Rows from block 2 of a small sound classifier, named by matrix and row number. Each number is 128 + 24 x the weight over its row's rms, rounded and kept within 0 to 255. All counts start at 0. Numbers have three digits each.
After each channel's rows are labels from the 100 clips, of 14976, where the channel reaches its highest value: "lies over" is the class under the peak. Only what is clearly more common there than usual is listed. The data: synthesized solo parts of chorales (CocoChorales). In brackets: how many of the 100, against the usual share in percent.
# conv: width-5 conv (model.blocks.2.conv.weight, 160x160x5, standardized in use, each kernel summed), inputs 80-159

conv.104:131195112123169087099157172106104145126151126136116128145182146099142140114178107118141148136122140114117117106117112137169123154108122118143118099119146139115127135116096182131154100096066166123121105127100141111119123107116143097134196131
lies over: C4 (27 vs 3.1)

conv.68:110138123133144184101107104073138100109132185168170137112133114135110139126090147124129125100140132178125147102091096147126133166154099144133145163138155119151094147121106150113097123122131129146147118164140187116134137131174134105126106136
lies over: silence (83 vs 12.5)

conv.139:148116164102094136127101105111147165129129115127113096108130130163114132117113149136109158130129120154120145102099116127095096113101099146154102088111111138137106113099106120112144136084133109155135120151103128145160135106127103140143112236
lies over: D5 (52 vs 2.9)

conv.126:108121126132132128163104080134139100104155155108059181135162125190113121142165154127136100146163106138119093087189148154103126163123159135135176125137127133137129155165138151131157131130102171131118115142131109093111131100117136106130105118
lies over: F5 (31 vs 2.9); E5 (29 vs 2.8)

conv.46:085129145141121124109135162161134135123125125071128098126137133183110091129134095119156120086120119128131102111153159103099147118142165131157113151113088090141103175115110134156137092112131099112115124120095111117148104126118150115113131142
lies over: D5 (27 vs 2.9)

conv.53:140123127150132095192130112163132120117092110145180113106141181128097157094157098095088138095117118179121110111092110114161118135163150146126123124142130118162153129104143123134106098108105132123114114173111096134151153121100142137124154131
lies over: silence (66 vs 12.5)

conv.132:119155112139110168082110126095113116117126155145126130091142096113112118124116114138172126135128112114137131110142140123130120096110117121146147119137171118158127089160143087156185119140138109131113105184130134119161168152128146124136121104
lies over: E3 (41 vs 0.8)

conv.89:103157173107135173150084113102120178136135134128155186107088144147122111145157125113132081113114158154139146123126078100115117117118132128107109091121157099152135106133117184122136161130116094103150170117134084116169170134128110147100157134
lies over: G#4 (35 vs 3.5); B4 (27 vs 3.8)

conv.115:107147121075127095096135097125111088134145126108151082123179120143170101178149135178179124098118112151143110141119125122106149162136143127157183145147085124096099132155117118102159120175100122167142166127131126148167106119119152140138151134
lies over: G3 (26 vs 1.7)

conv.99:094187126148123103079135126143143093158121121119105113149118136138104090113168160092173103111155137120098161127171091138106124136134147110154134116099161090129129131148116089126121151112071128153154172128122141118110117111131160128116094097
lies over: A4 (27 vs 3.6)

conv.24:143126155126123126146123139185131166161105091135084146149125158146113108131130140124110159144154127135114121096125146151138118102152119104126151145139139100125087119134113146128095137161136146129167149213107121151126166090115119114117097132
lies over: A#4 (30 vs 4.1)

conv.83:138102150121107136079130115150115164081141123119106118130146155140135139135096170119150106124145110169144069100122171138104129116154106154136130129071103104123161174134129126116101140153130088137165155148169117140125127156144122122143076217
lies over: C#5 (27 vs 3.7)

conv.119:141111148131117130092112138085124149087164109103104136127141153203092126131113126085143123107139119179101127120139141134090153122159141092123117192125111106124129135124122166104111116160133120149139135153126099137163133136112113123143115150
lies over: A4 (40 vs 3.6)

conv.60:103177108159131144119146113102121111163096079117113109154141119132158111142096120160123157125128135129121152090132167160112107144101140143144169117169099114082152167098154090136123092110142125150103117138143151124102097102145172146128144090
lies over: E3 (31 vs 0.8)

conv.130:124127147150149150083139095100149142154139123110118132140120114155140085172123117141191143114137128134155140129096127142120103095139106097121128148126130148143113106150121148140115088178134101158097110114137109162064119098119136143116152124
lies over: D4 (45 vs 4.5)

conv.117:179137107152119137144104095157122144147143132123123141103075119114122153101156166139092099136062074092155124122124132122136152134119148147105136124116171156141108097117116097147183127109142113134127148101128152117102104132153122115134131126
lies over: G#5 (29 vs 1.4); G5 (27 vs 2.4)

conv.142:129131146107125134134115124146108145072127084100137132143154078129125134106109156115130162122122118148116135135121162146136164141115145119153141134163128122093146151127104097117131137115158109124123142157114118137115136124148131143110097166
lies over: C5 (30 vs 3.7)

conv.92:127152163140125136166138106124173155140154135123151126131144136190122125113152125138134105123133109125106159144139122157151114100139096147144099146094157093137142108132049154106148123167087105154135145110123121116096109090168122114102133081
lies over: D#5 (45 vs 3.2)

conv.9:138114141116102168123116122183130151123117089148112152104073116136122124132126150128104084154126127108133139104145128150159133147086107142118145139114071115125155120135120106136131138161105098103143127128157110145136109102152136159171113111
lies over: D#3 (28 vs 0.9)

conv.76:095144126117137143121189112122151123118123164099114154136169119135103106133093102136098131120150109106128136134180159128116161118138131114138138167108164088073120130158116164140089118136093099124102134156122153082134111087125149119130081183
lies over: A4 (28 vs 3.6); B4 (28 vs 3.8)

conv.59:156173094095108138117111179116122120130124149114091113135095130151126107111138150098173139103149124144145108192140115119116126091160166158105108107110156128127099132139119097149124146119098196127132112117113160140132080106096114144145080159
lies over: C4 (29 vs 3.1)

conv.45:138142119136151113147144153099138132107143122074139124113135142111187161136112144117115084129109158100149190171111095146118151113119114136138139136136134153159132138139108104144099103139103138156164094117136104169131153052148087118144128140
lies over: C5 (36 vs 3.7)

conv.148:128127130141097115149151140099146142121110100137140129138122082115118124099109140119140137132143155114087138108079153131120113145103138102097115139118092105103134114130110101154110116123175134187113123104150159155125137125104167167099078124
lies over: E3 (26 vs 0.8)

conv.137:116125122151118155121108124122108141152159134156129109121130114105150130152134105128101096119129109146147107115138109116152117122190131097090112147098112121120146091138102100117134108154083133114098128184103115106157166097153127188141143104
lies over: F4 (63 vs 3.3)

conv.102:168120130126130115115134118160121107226120113123140158135128119130139120119124131104130090116138150140136138119080124121155120143170141130113182117125167127088127091154120145104168105172121123151117161129129115103131142155135072121121093115
lies over: F4 (66 vs 3.3)

conv.30:130147155129118114104136122097127162145140138113123119116114110090090120127132130124133134105095132127139107094157131135167119114122141148096150168117151133149141138129118126161140218120095110129151115098116175109108051129154095112114128174
lies over: B4 (85 vs 3.8)

conv.54:128151145116111119138141133121112182148135114120096069105149134188117123138120104127124113121138148107139108120116163123099119106183119145106173161127188103103085115126100164121122142150135116121147156134113104119139152099114114121093138108
lies over: D#5 (25 vs 3.2)

conv.52:103121124154120117170139138168147152183123113144148122141118132135081145134109109171112125105118157165164135088125118110141091120123108150175121120116096110145145110092092120189129089104147172149072108149127142108125145097157113144125119135
lies over: D4 (25 vs 4.5)

conv.48:115087115112098109062131089104134097118124180119089158103144124138134101138136137117140134137122146132140121071140149117126130127118122128138145159138147138140092133120124106116102123150153081063126102117108141127147143126115166099180157122
lies over: A#4 (49 vs 4.1)

conv.13:122149139092117155119084146117112189107105113113097154121134147160161092130148120108121083134116136142127186112144120135158119154107128120121108121113148139105139145135147177123170146151141128131093107097131113127118099157126109135105133162
lies over: G#4 (36 vs 3.5)

conv.63:153157161113131132068125128099147165077135133151143097108143160149075160098123096097133110099116111156142120142145128099107119181151138120141150168126154129182138136122117157122128146147151106120130132131120101142115089106128141113148155190
lies over: C5 (35 vs 3.7)

conv.111:147172105154133088112138136051169123126125152135119172100172136141106142129134131122137106160113124129112184155126141134143175116111132122171117146108140129099129096123095084108127134129117141132125153107163150108149108124127126069104124140
lies over: B3 (34 vs 2.9)

conv.147:092135141139126184124107124163131116113116148168097129126116115161102108115147155109114123158154110095116143144128164138156151126105154100117141126122141143084124102143154161114098071118104131101122110163112120084100139125150183104114110155
lies over: A4 (41 vs 3.6)

conv.50:108115122124128144068133143096169085108112188203101113114126097075138139137144104097129104117128147099106128135111113131153113108091106132163129083113184143147129149157088151127137129118143143139126153145113116137120139173142138140109184103
lies over: C5 (29 vs 3.7)

conv.67:108153113138133134119134108170105137151136143122124131127140118136113104123164131126118114131094150149134093154127116144153142134136157149154128153154152148117108116204130120131144097157132102133124116080112088084109171132171112116141108149
lies over: A4 (30 vs 3.6)

conv.93:109128074138124140106134144123139142184158087121083142138140145111135144130151149136123151142099134170106172091111111115114125156115109103121138162092103144138095115113122121136131126101112095115108115156139099160202127116134161144126135140
lies over: A#4 (31 vs 4.1)

conv.95:151113118164130114135161213171135159132141099107141112151131145108124142133180074142161155132100096125138132131134150179121135099100134146140136095189112149137081103116091163144098144109096127140182173136122129102161136129113181119124142137
lies over: A5 (26 vs 0.8)

conv.56:170124128094132160124118123130076106143087144134151187161097139129118165132114073134178095123133177148111119165129119117147139126092085123088129163117119127129167113116127161142177122118138167116126153173118132112143122115168091151149120122
lies over: A4 (35 vs 3.6)

conv.36:123124118105171115174160120134122175145109146097127091140116167137146129098124154089149098101136146156151125136119105146132131101160136113110107064120159066120120126122167165137146146188127121195128112147109127137126126131088126114114090161
lies over: F4 (27 vs 3.3)

conv.107:110087128123128120106153156137105182104131089162109164076168142146113094083118080084096193124133136143148132126147089096143158103111109131107114100168112105133122142101142157127127104149121144170129134119131146131130144114134146098122137125
lies over: B4 (47 vs 3.8)

conv.20:144138170083105130093132144118147138117156121165156128087138094101146117141126113112109140148116169124130159126126168122142145139120152130121168164144143154084118158132088122106117128114103138142130142081146100151143077116146079094140131108
lies over: silence (72 vs 12.5)

conv.62:156135106170133198131142145101148167143137146119115138133134124106105133166148157173161129140128132175105122148127112150118151116159127101140096124122076102157096129154088095139132170144066143148076123133145136100158089139124131156173177141
lies over: D#4 (41 vs 4.1); D4 (36 vs 4.5)

conv.33:119102125099130127133128137127135082128134155127159154119128110139081137129106100119201133123135136126133132115077171150121149150130150111140131118102176148149101098151117147171137124134110166143162146087090146112148149144134126098102135104
lies over: F4 (28 vs 3.3)

conv.121:122141106101117116104144151109105165135125162138120112147133143125139126169091141139110107152121094161160096148173123119115144165100156108120131150071096098153146154130104095154155117121138081153142150113142148125154081101116131079101140076
lies over: D#4 (27 vs 4.1)

conv.98:164130117091145128107127153148121092104088115139135090101130125143151162136138100149157114127115102117096158160097149143095124176127105135182154143139126130085137053151083126121135127124148154168134130108145143110149144108156145079122150103
lies over: C4 (31 vs 3.1)

conv.125:109132099125136147076141106121138124106163128132129096187101211100130100136122132127138110090117113147141153090089131151120176098115096122130111100089113154128166123102089123139165173123156114128127137094127163095101150100147100119151125174
lies over: D4 (26 vs 4.5)

conv.11:156145124076147153117120137168134105112177116177104139124146131107113138134130101070129121100128107170133125123115118115126139129154128154166141125141094146136143115129111146137125092101146119127119114124109128131184125061129144116118147102
lies over: C5 (38 vs 3.7)