{
  "input": "log_mel",
  "win_length": 512,
  "arch": "crnn",
  "activation": "gelu",
  "widths": [128, 160, 192],
  "muon_scale": "original",
  "nesterov": true,
  "epochs": 2.3,
  "weight_decay": 0.2
}
Rows from block 3 of a small sound classifier, named by matrix and row number. Each number is 500 + 25 x the weight over its row's rms, rounded and kept within 0 to 999. All counts start at 0. Numbers have three digits each.
Before each channel's rows are labels from the 100 clips, of 14976, where the channel reaches its highest value: "responds to" is what is common among them. Only what is clearly more common there than usual is listed. The data: synthesized solo parts of chorales (CocoChorales).
# conv: width-5 conv, stride 2 (model.blocks.3.conv.weight, 192x160x5, standardized in use, each kernel summed), inputs 0-53

responds to: trombone; note D4; note C#4; note E4
conv.121:491480501501470498517492530509549489504506518471496484478490500528484470495510494554515536495431511489501542497550465500502459482470455506490476529494539507528484

responds to: double bass; note G#3; note B3
conv.1:498483510516522509434466510474564477492475527475492508484527448501439514473540512480495523514499500477490495473481525501507486536498511493498510504495503516467523

responds to: saxophone
conv.9:511504509500511497502549472542497522492507488468506505565500501503531472471500507513493477580483475468495503482492465472483511520456501535491500559463513562515481

responds to: bassoon; trombone; note G#3; note C#4
conv.105:528470508486490481530509518523513488478498509503515492483532512506507535469514522500528526525489436528521498515511486508517511480443479497517497481530471492507484

responds to: trumpet
conv.2:473495524503457475473506534524506485529529544488458509456531484509462456532510524493485449508491516506463469498497581531508464500502518512493524516517494554487525

responds to: bassoon; note A3; note E3; note D3
conv.110:463501520462489475478500513468505499468487494487462518480505504492465502496548535446491502474471481525488467513502576497543456502526492487495466461512494488507503

responds to: double bass; cello
conv.29:454491487508521485514431545469467465504478448487480485490513513485503503483453483493494452498498561491474497478487502459506482477482528509478549497506511488516508

responds to: viola; violin; note G4; note G#4
conv.145:497510499581463500454493477472489492469533481519462484498483503486502524480484505527470488507520503505488463501484527514491496506488479527508506524514484471509498

responds to: viola; note G4; note A#4; note G#4
conv.137:478497498478461436486526523472499536491553457505489495488453496509532507532528499504471458485510473460499456501488487482522501486523496454493478436513458520526538

responds to: note B4; violin; note A4; clarinet
conv.111:487518498505511505499438503510511516500508488484507477531547488478515516443477498540494532549479507472501459496529482490479492490475474499424478503504518506519500

responds to: violin; note A4; note C5; note G4
conv.37:516541517507456539520536499516494473482543496470532488507499499485511484490517525509518496526538490487481510517510486499495546530468473494554473540513525505507535

responds to: bassoon; saxophone; note C#4
conv.100:526532522510482486471483504551517531481493475492503496484493507469518518479535508483537517529503509510484502492479496522497486466506505532493489580468506529462495

responds to: trombone; note C#4; note B3
conv.179:507483478489467560417505492563466509502504519496470510475481504495505505469482501553469539517483507518495465500479506526518478512510490516518468512510504509470490

responds to: trumpet; note A5; note C5; note G5
conv.69:507523530458485504490453501475476506484536522534521495509492499502511518489502521529471498511515489453494530448504454517570473507521484500513523495495529502475520

responds to: trombone; note C#4; note D4; note E4
conv.163:470492516479501495486459507506555475474476500469528483509455502474505470469488537514492493465532478494533539497500516474486505477502473522511491563524556501485518

responds to: viola; note G#4; note F#4
conv.174:517498537521492507495500508493509525519489491579509488508493523533501500497497536506570507500458443499517524464485503488470487481460486542510462527511484491526478

responds to: viola; note G4; note D4; note F4
conv.167:472499538535467548480473469510492523456481508564488486490538449475507486469477485527554482513494533511499518482480496518478459479523466543496537463492489502510506

responds to: viola; trumpet; note A4
conv.54:545499492544458500522476481521451534495519527502516522481481475477491483493504481462557491492470491481496524500510517484573482498522534482492535432432522482456534

responds to: violin; note B4; note A4; note C#5
conv.75:502554493493498506509517493484479469507472473475505495495493494481496478498480490530478518574512484494487468509502471499522497467504476531486526537492462487507514

responds to: oboe; note B4; note A#4
conv.42:502472532459493527462522475522475553521493518489498498499543491472486497478452480524465503500485485499494564465496541499506570524509514518491484492497518475502470

responds to: oboe; bassoon
conv.170:541546506489531479447510455494497537473511508484488501495499491512495514527494509502581465509489539501511482495542481467507514493480516506519504463549565455491468

responds to: cello; note C#4; note A#3; note B3
conv.108:523501507513523498465526544476508518489493472486468488474489490513478486516504485513520525484477506492462513450525487496499503523452525480480547494549453472549505

responds to: cello; note A3; note A#3
conv.182:540544467506515544500510477498515513537524465492508484508482504548498466524510512506510489508484498541479536498509538512480455518528473509505524534485494555491490

responds to: viola; note A4; note G4; note D4
conv.74:494480480499497517527486473479520522455541500454518494503531495521503509492498463536508478502510456534487527490534560482483503526534517474478486516518529499477484

responds to: trumpet; note D5; note E5
conv.159:516492498522507485504510513532534466508453468445523521499472463493499502552527531450500525477503484506514479517506546484508518527475493488492506471478421518531519

responds to: viola; note A4; note G4; note G#4
conv.160:485493492496473460495487535482519558496530487485497524480495519494495496465517489496549499467484473520533513525465522481494496472484543505469505536522504499514507

responds to: cello; note B3
conv.176:511537495540505495514520445500500506493507490494509516531464486542462495558541530489505531484493507449512504505535558517500494510502500511529539562548541495473504

responds to: cello; note C#4; note B3
conv.53:500506474444468524539472509504475515472559506509483478514507551479527477507594507469490516511501495482499508475502490507521488500482551503463476535482539509552489

responds to: trombone; note D4; horn
conv.187:499512511475492491499488490512502533470463451512465471527484451464506499502484482462524535524502519484461561506506502526508526566531494539501518500506531518512540

responds to: tuba; clarinet; note A3
conv.38:495499468521506517497460546522512539514517504505482518533483508490492497542582480496476477513492490479494540497473470490469466455612507469494515490507518519448493

responds to: bassoon; note A3; note E3; note D3
conv.34:456483481509480488488516456474535504479483498498502538534528561509513473510443475509501498520472507463553490503516524468539461549514493491472465471486465482475505

responds to: flute; note C#5; note G5
conv.154:460529515505520500496521504491520465543515509502523529538474470554493541529526506520518510520518457484535506507490441468520535496504473481515501489500465464452515

responds to: double bass; note G#3; note B3
conv.141:547510549523504494509510521480486521530509509507473514489466484520492502523484481522457469496531482490486478475499450511506514529501472493505531496476458497487474

responds to: double bass; note G#3; note D#3
conv.178:519464508532540520547490490548480481472483511505546510468480472517496501507509481511473498472504521500495491514508518495501445507538524499487526457508460509501528

responds to: flute; viola; note A4
conv.177:480540527517519560521501494484482518510482500558528513509514522497534472488492492431552481447503509491476540487503512481491509502493488479497495483511513461466463

responds to: oboe; trombone
conv.136:537525464498515490508508564462503507513504505505507511495477506458471478491538468523467476487492523551542466461549519521524454503470476478488521510493548523465476

responds to: viola; note D4; note D#4; note C#4
conv.70:464490491502478493497475490519478480497510478526492478478493510544521501491499508477512541492498492455532464459504505511520487499521512485472472511552531465510451

responds to: flute; note C#5; note F#5; note D#5
conv.158:516500490472482507499497516491471504553458501445483458511538464520510473475518504478486479491500568504482538526502471501485495481463545460485508534496537445455499

responds to: double bass; note G#3; note A3
conv.65:510442543512468491498498531490477483503470514517579544532487472530468482485523541502524496460473492475513521459507494476501485496479490482480520500481482497514485

responds to: note B4; violin; trumpet; note C#5
conv.128:469502530499479502520463450509493506475490503502514533454485472501502478505514548499452515512481492469513462499498474470525481525484467490499500502506496464518530

responds to: tuba; double bass
conv.109:478475475513488455519491517480498492445489501479507500499515496585501465501479501542503558507490515459505486527526493478428491516495472505496560493506469497515524

responds to: double bass; note G#3
conv.89:488507529487530470489507484494511505547450482521485516464464488539483489469505483545524482525526493523513485477470496497519514514546494517485537541497497517488504

responds to: cello; note B3; note A3; note A#3
conv.157:482482485514505494490512485487501518503512523540462478543502460490488490447466508462504501511512522502501512544529509566496470454501512504517516493516524487514500

responds to: violin; note A4; note G#4; note F#4
conv.133:500528519511503537508547475508502497489559508514512488503527526453525507485538504490490540494470487478504495545518531502490495490466485498531497481539460455498460

responds to: violin; note C5; note A#4
conv.60:524476500479519490519530483533505488491568504498492516473493522469478481480514514495453489526530549576492529517501470499502469479490495475542510487493545471498491

responds to: saxophone; note F4
conv.48:491497481487470534493541473552484481520507490487513514506513460459530478534456533491509483497521474536532522440521497511486497505483532465493486541456561507444483

responds to: flute; double bass
conv.50:494467509485479529500501509510492491527501493509485479487484479536475491484458483560508509540521519497539492482483481493491516497507485503494506483518499483448448

responds to: oboe; note B4
conv.153:528486481490491514507474532503469496483460501508475491472523528532535488491496482514470446481531525498508483500550484521499497488494518469497507544512523509471514

responds to: flute; note A5; note G5
conv.185:485559525462495486500491501481510483495478503530500485488465486490530522504444526447485518450538491519472515469490488530484497539494468488517455501508457530504472

responds to: cello; note B3; note C4; note A#3
conv.189:462513499462483540500542518464543481479475436501506483488516504500465454516524470519490554477478516492462477467529509480491506528519517514500492486534533505535531

responds to: tuba; note A#3; note D4; note D#4
conv.0:486483487495479481486509521454474512496516497469469475509461489498548524479505495490507473509487539496517579493489466504473476468497530508516478492488512468515472

responds to: saxophone; note F4
conv.85:494511539461545489513480472464535506517463496510520502538478470518524486532471498503494495492504477480474473497522508468492475520487496483503533512496512529551484

responds to: bassoon; note G#3; note A#3; note D#3
conv.186:524501518531509522545511463593524512465491511518505522489514482460521500476483509506515538517511491453516521494488502497522486504527522484485496442529494476515476

responds to: horn; note A4; note B4; note C#5
conv.102:520485512490469503523522497482504518530499524582468466441509491547512481545473507494513475456540561507480516521453523543499448485490517530496499494466511486494546

responds to: note D4; viola; clarinet; note F4
conv.73:498501469518430519473486480479488480552509515539486500510515483501488489487477507508508501533452521518476537531543509524517522490537518542457509511570455516478519

responds to: horn; note A4; violin
conv.58:505494497469495486496536476499504456572542476545495473508485480467512482546487512494513506525528530524478515488509515519497548495512492518512547497470484487527479

responds to: tuba; note C4; note A#3; note B3
conv.149:475491518507504522482491469520488486550507475482577492520527523473498484507504477487523518507505511445482464470507476506515491524508478463515458501443483493519539

responds to: horn; note A4
conv.146:504495476556496513512493498526503482523493506560492520499484507494486483538531491491548511506497507467470512493494477541467517495459482498478474479468469482536508

responds to: violin; note C5; note C#5; note A#4
conv.165:549505508471506504499508492497527486524522528461495493483494520524508510494498477490496496498517482483525446483501474508447496471438521505525547491487465526513447

responds to: trumpet; note A5; note G5
conv.138:458495538534524549527484464465498510502503514504509498476500458476533477505484506495470471544558507479512490500501485515537504488531457533489480484542515523471479

responds to: double bass; note G#3; note A#3
conv.191:473486495493504485503458544465507525490498522497559508533472506519494473539463526531493534489513526456489452524479484480522473546518483489461514483490507489526497

responds to: violin; note G#4; note A#4; note F#4
conv.55:460490503514478524487517473501475552504551490535485498485485517483500498471531500495480461541528492503512539553486519513479526494487445484528466515499481494512491

responds to: flute; note E5; note D#5; note D5
conv.171:486520527473505512452466448445486535461474506483519506535521495470520503466500516499523502486559455461504458500490493498525518538486489497517503484500522464482519

responds to: double bass; note G#3; note B3
conv.25:486497503466490476496457498457514485511468498484519478530480495540528481498467481482504482460573487503528461438490487496504505539505490495517547493542506500522535

responds to: saxophone
conv.59:499509538530488476522503541486498524501501480488543466525517489487503474449454531504497494495531509501485514501477475489510554535516554478478492478491504491477517

responds to: tuba; violin
conv.79:489483504468485474475512518491528473493532483491494510454500474464503509451535509524523500533488551515553521498477475497462516518472503489516487491511450466492502

responds to: cello; note C4; note B3; note A#3
conv.26:500488483466489506488468559468483506519488494500489517498509491501440500488501501507495504549476500509501526474518507477481511498502517498481490483499481493532467

responds to: oboe; note C5; note B4; note D5
conv.84:467502474505544482484524451448513514476476503476489473500484490506481484518507486465467528463498490502472510530532458520515544531449505467501489467517502468516514

responds to: saxophone; note F4
conv.140:514499497486520457508488496507552519482506499488572499510478506478522467479518488494459490552489538513515486496519497490515522503523471513548495540499507499486487

responds to: saxophone; note F4
conv.148:487552535468490497512513519486496502465504439468516483543478516507494477473497509511500515516484490520521504497515467533477458512528497508534489553527485537511460

responds to: cello; note B3; note C4; note A#3
conv.116:522501500446482516530464508450509506514486478475460477527522512472471495508502482460452517503509508502531507506509467505491479523505516497462463489501501489535536

responds to: flute; trumpet; note B4
conv.103:514484502485464517516474470533478482521523546495491510505496503501516536479497523519477502535476479475495516494484534482510522508504492504495465478517475539464463

responds to: saxophone; note F4
conv.169:551527510507470499503496469504495496514487482520514492548475507490515488469499539477526501459490500483537467499498436487439461479472499503501512476468495500493512

responds to: trombone; note D4; note C#4; note F#4
conv.36:512520508513546478504522571472519480477496521524565540517467499512499477500536495495482507521481479566521477492478507510494490473479460500509444517492537550484496

responds to: trumpet; flute
conv.61:483497514466468508521501467488487452507543502480505485499465511463522484490436500473505520487475494509493471513471522506478554542533469472527487490514521478559539

responds to: tuba; note A#3; note B3; note G#3
conv.184:544485518526484514451477518542524508497507520518509494488493471482471507471480496553432516444489540529529499480521487480491493477536534474459537479514474518507505

responds to: viola; note G4; note F4; note G#4
conv.132:476520500540478491490495486526467529498532511561507490509534537469461513489555508476493505509463507563480479437475481516507477447551504502499491469461501503567484

responds to: viola; note G4; note F#4; note G#4
conv.6:508489490475458466526496538501508549490476501498450513480514533502505507515545498494502458447489518504542505476512500473512495487507486483468483489504496514505458

responds to: horn; note A4
conv.80:500487478496552504486464516454474529475478479531474522507462468484472496496505482502471498516509469496521544536508494516506486526481507513500462491509528521510536

responds to: tuba; note A3; note G#3; note G3
conv.139:501518460492471541475504493489476489494498492505472495460475502538534501533451472522518560498466505503482517493468515509490497466480497514496469483514473476534557

responds to: flute; note F#5
conv.10:518524528471479482528498532474505504512512483499461509472477443483520510460502497485499481516498545473521495504539504505484505533486523509516486479504473456498492

responds to: cello; note G#3; note A3; note G3
conv.40:486507483538540461489541497511517544481517524501478509490546554472493490459542518482523468481494534453507510481501527509494478453506488497482469481493521524464449

responds to: bassoon
conv.71:485508497535478535517496492602494525539508517491488488502575505532508497474486507497495535552480502508499497487483494481485486484551550493480488477487477501499463

responds to: saxophone; trumpet
conv.13:496523487525529506511481501502484537497530525564485487534514508495555493463501555540545495515510470467502453475506491518517520461490473474479483528449500528548444

responds to: clarinet; note A4
conv.4:523547507525523498482480514525494535546498502465491518527557512495526503520535500491512479473492503529473486476502462497472537484492499522548508574503471512505466

responds to: tuba; note B3; note A#3; note G#3
conv.88:542513533497490524525499450604488466524510547523510493512493513502475491532483516477510513473479505468497518505479539506482497505491556502506515486512494491493406

responds to: note B4; violin; note A4; note G4
conv.23:524507507488463472471501510496501488573507474457501500464533491465496482505500494507532482519471493502495521544429472514489548487524464507497515476505501497475553

responds to: viola; flute
conv.41:497498524541503507543473553522474480527478491532463463469487503520487555481491530499495474519518495565503495470500485495529555510502472512502479449479518465559511

responds to: viola; note D4
conv.143:499537508508493517481481531513485519508477529503431520544552498526466499510501500484531505486508471491482468509546481515477485493492559479498494514502493526509442

responds to: clarinet; note D#4
conv.166:509473463512514495480454488488519464591454511459477508497478483523501475492499499511516493490530508503477517535488461496508531515517483503507512486521500469500491

responds to: double bass; note G#3; note A#3
conv.46:499529497540551452508490512464503519483495501511506523494540465488506455505487470529510470527516537473499493435485484492491475483486493477497523543504488495481465

responds to: viola; note G#4; note F4; note E4
conv.49:486431531533515512509498524488504491518487548534500471444495506489473487490498468498526539489490520512526559473480525542498456464538473488492485475483503498543492

responds to: viola; note A4; note G4; note A#4
conv.130:498487491525504496521490532476475570524485521470517516519511507503509464492512482465570502525463515557500550510532504483490514508487481542502508495460500513507485

responds to: double bass; note G#3; note A#3
conv.12:492461492482530501525527485496516507491502519478502506516524537568496488439531487550529449511488523475514477508538524538503484530474470473508541501483473473482484

responds to: viola; note D4; note E4
conv.96:514492484544488478497453468497492465450496483540478507448488479529511491503496501518492492447467515530477508535515501529515509487503488471472498489492486486559506

responds to: horn; trumpet; note A4
conv.127:493467525480494507510460510478500489498484501559471527476516479477483473500484506494510501498560497452476517541485528508535557536463481507487523471473515509524563

responds to: violin; note C5; note A#4; note G#4
conv.82:475465486476498514497509519518476468474549539513505489478497494528526481498475508552517470506492494487486477490542487511483514503516479506492524535505497512504517

responds to: saxophone; note G#4; note D#4; note G4
conv.125:477508509468509466522487528493504490507505536517556521504502509500493491463510488508517474496521526562507472476498524531462491511501478524502520571500584525454480

responds to: cello; note B3; note C4; note A#3
conv.156:514488480467491506477502564520492502492470520512472494499512503489527510511464494501512485538461475514512544526544479528515477509510530496519501469521493527470499

responds to: flute; note C#5; note B4
conv.180:497537485478456471521530486464461514552471475497510470516536536514503481476534538460530466486490498524509554502479477508489510500493548485516470470462511474537487

responds to: bassoon; viola; note D4; note D#4
conv.122:504506482531525456500499456493518499508531477505469524463515472524509507505488537483552495527493456497507538477559489528471475496533504444470503516483488482530527

responds to: cello; note A3; horn; note A#3
conv.64:513506487473542481511533512492523499514512510576508456496473546499507495490506471489525503499467522454539546474506519495490478466483480505462507498519478465503499

responds to: clarinet; note D4; note D#4
conv.183:515510487508547516500548468459507465497506503526495494487495549499480515449463501566474502542473476451499471534512505500473530503528450511516502513495474499491491

responds to: oboe; note C5; note A#4; note B4
conv.63:484519518538499525492470499508457550483516493482514492502482508475534524466490493501507507464443502504491534470543499515528476484528489518507529477503476497535522

responds to: horn; note A4
conv.27:483519500475465499483517492468512466548477499577450476494520502511502502446527505484544510502471507490500492473515481515494526511500529474509515457487488516536521

responds to: oboe; note A#4
conv.190:493500501526568489466511445436497565514470493477466507555510463469473530553519496493526470505479531467498521505518477506496523472523512542503494494529517549496481

responds to: trumpet; note D5
conv.172:487474516490491491515584505527482519452505493459468497481501493502494476501564511514491518514493507520483504494481576514492446482476486476529473515513522510504477

responds to: flute; trumpet; note C#5
conv.15:525498470490466494517497476490527493524492502512496522489486496483508495491469531502524479521515499506467523471503537522517522476475544479534486489453479514498508

responds to: bassoon; note A3
conv.77:474497546500491481551466428495535492505510493514463526473493519502477494486493520461557485520482512501491463475506533500528493515513487497502495488471491519521515

responds to: trombone; note D4; note C#4; note F#4
conv.106:488482492513465517495494520466510463504497524517505500513532489507533512507521535532491508495455459511518509501469523461527477486509491466502476533543482511490445

responds to: violin; note C5; note G#4; note A#4
conv.8:457504489475457502484499527505501508492486504448559504509517519497497465540459482497501488542515473467522472467535488471486522511491509476541509475497502509478486

responds to: tuba; note A#3; note B3; note A3
conv.44:510496534510490530508517539520462481536533448496492534529508527481507526471536450457496492501497443491518527477464485510499483510490518512457494492460470490496501

responds to: bassoon; note A3; note G#3
conv.152:518483506507464492527534453520495527525493520516500510530496534519448510535505498494489527506448478512531456482545499495504492465474530480497463477520499480486468

responds to: oboe; note C5; note C#5
conv.175:499513485511564499508494514481485515494461499475459465518502507529527508546548457525509524483498567479549526471499510480488468497455518499509489514518575506488480

responds to: double bass; note G#3; note B3
conv.78:569514501469467505531474497453534483558518504530510542513480496534489534489503517489502509506524472471506503523510431469507511532448465518486552487495467481478460

responds to: viola; note G4; note G#4; note F4
conv.181:475559512547514484478482469496516579494462514491500507466502484471472521499538504483513501481484479561523523504491513491479446483551492487503515495489498509573547

responds to: viola; note D4; note D#4; note C#4
conv.35:487520450469476496521476469504506542478490492486457500565479469499526493522463479510503490473503482530538496476498543499507507487525541506509501456485495474494485

responds to: violin; note D#5; note C#5; note C5
conv.99:507529510496479492517524520516489478439523516476514484489444508479503563515475466503508484497472503490494430488485486460508495499498498519516475538527473485523494

responds to: trombone; note D4; note C#4; note F#4
conv.22:489517464558476520480492515500554499470477536486527527434509494515471498451567504507508483537482516545495495500499521505505483534488449504478488503454481494517457

responds to: oboe; note C5; note B4; note A#4
conv.150:473440516494476482498503504487495488474524453479504493517483485513449494540454503523512504528516508472432490515496543494454525514489470524489549547520584498534523

responds to: note D4; viola; note D#4; clarinet
conv.92:515490509503491505511505491528528522476485485475489500483554525488513522508435484500504512471490505500514491539516483487519485495530494486483521468559494465508502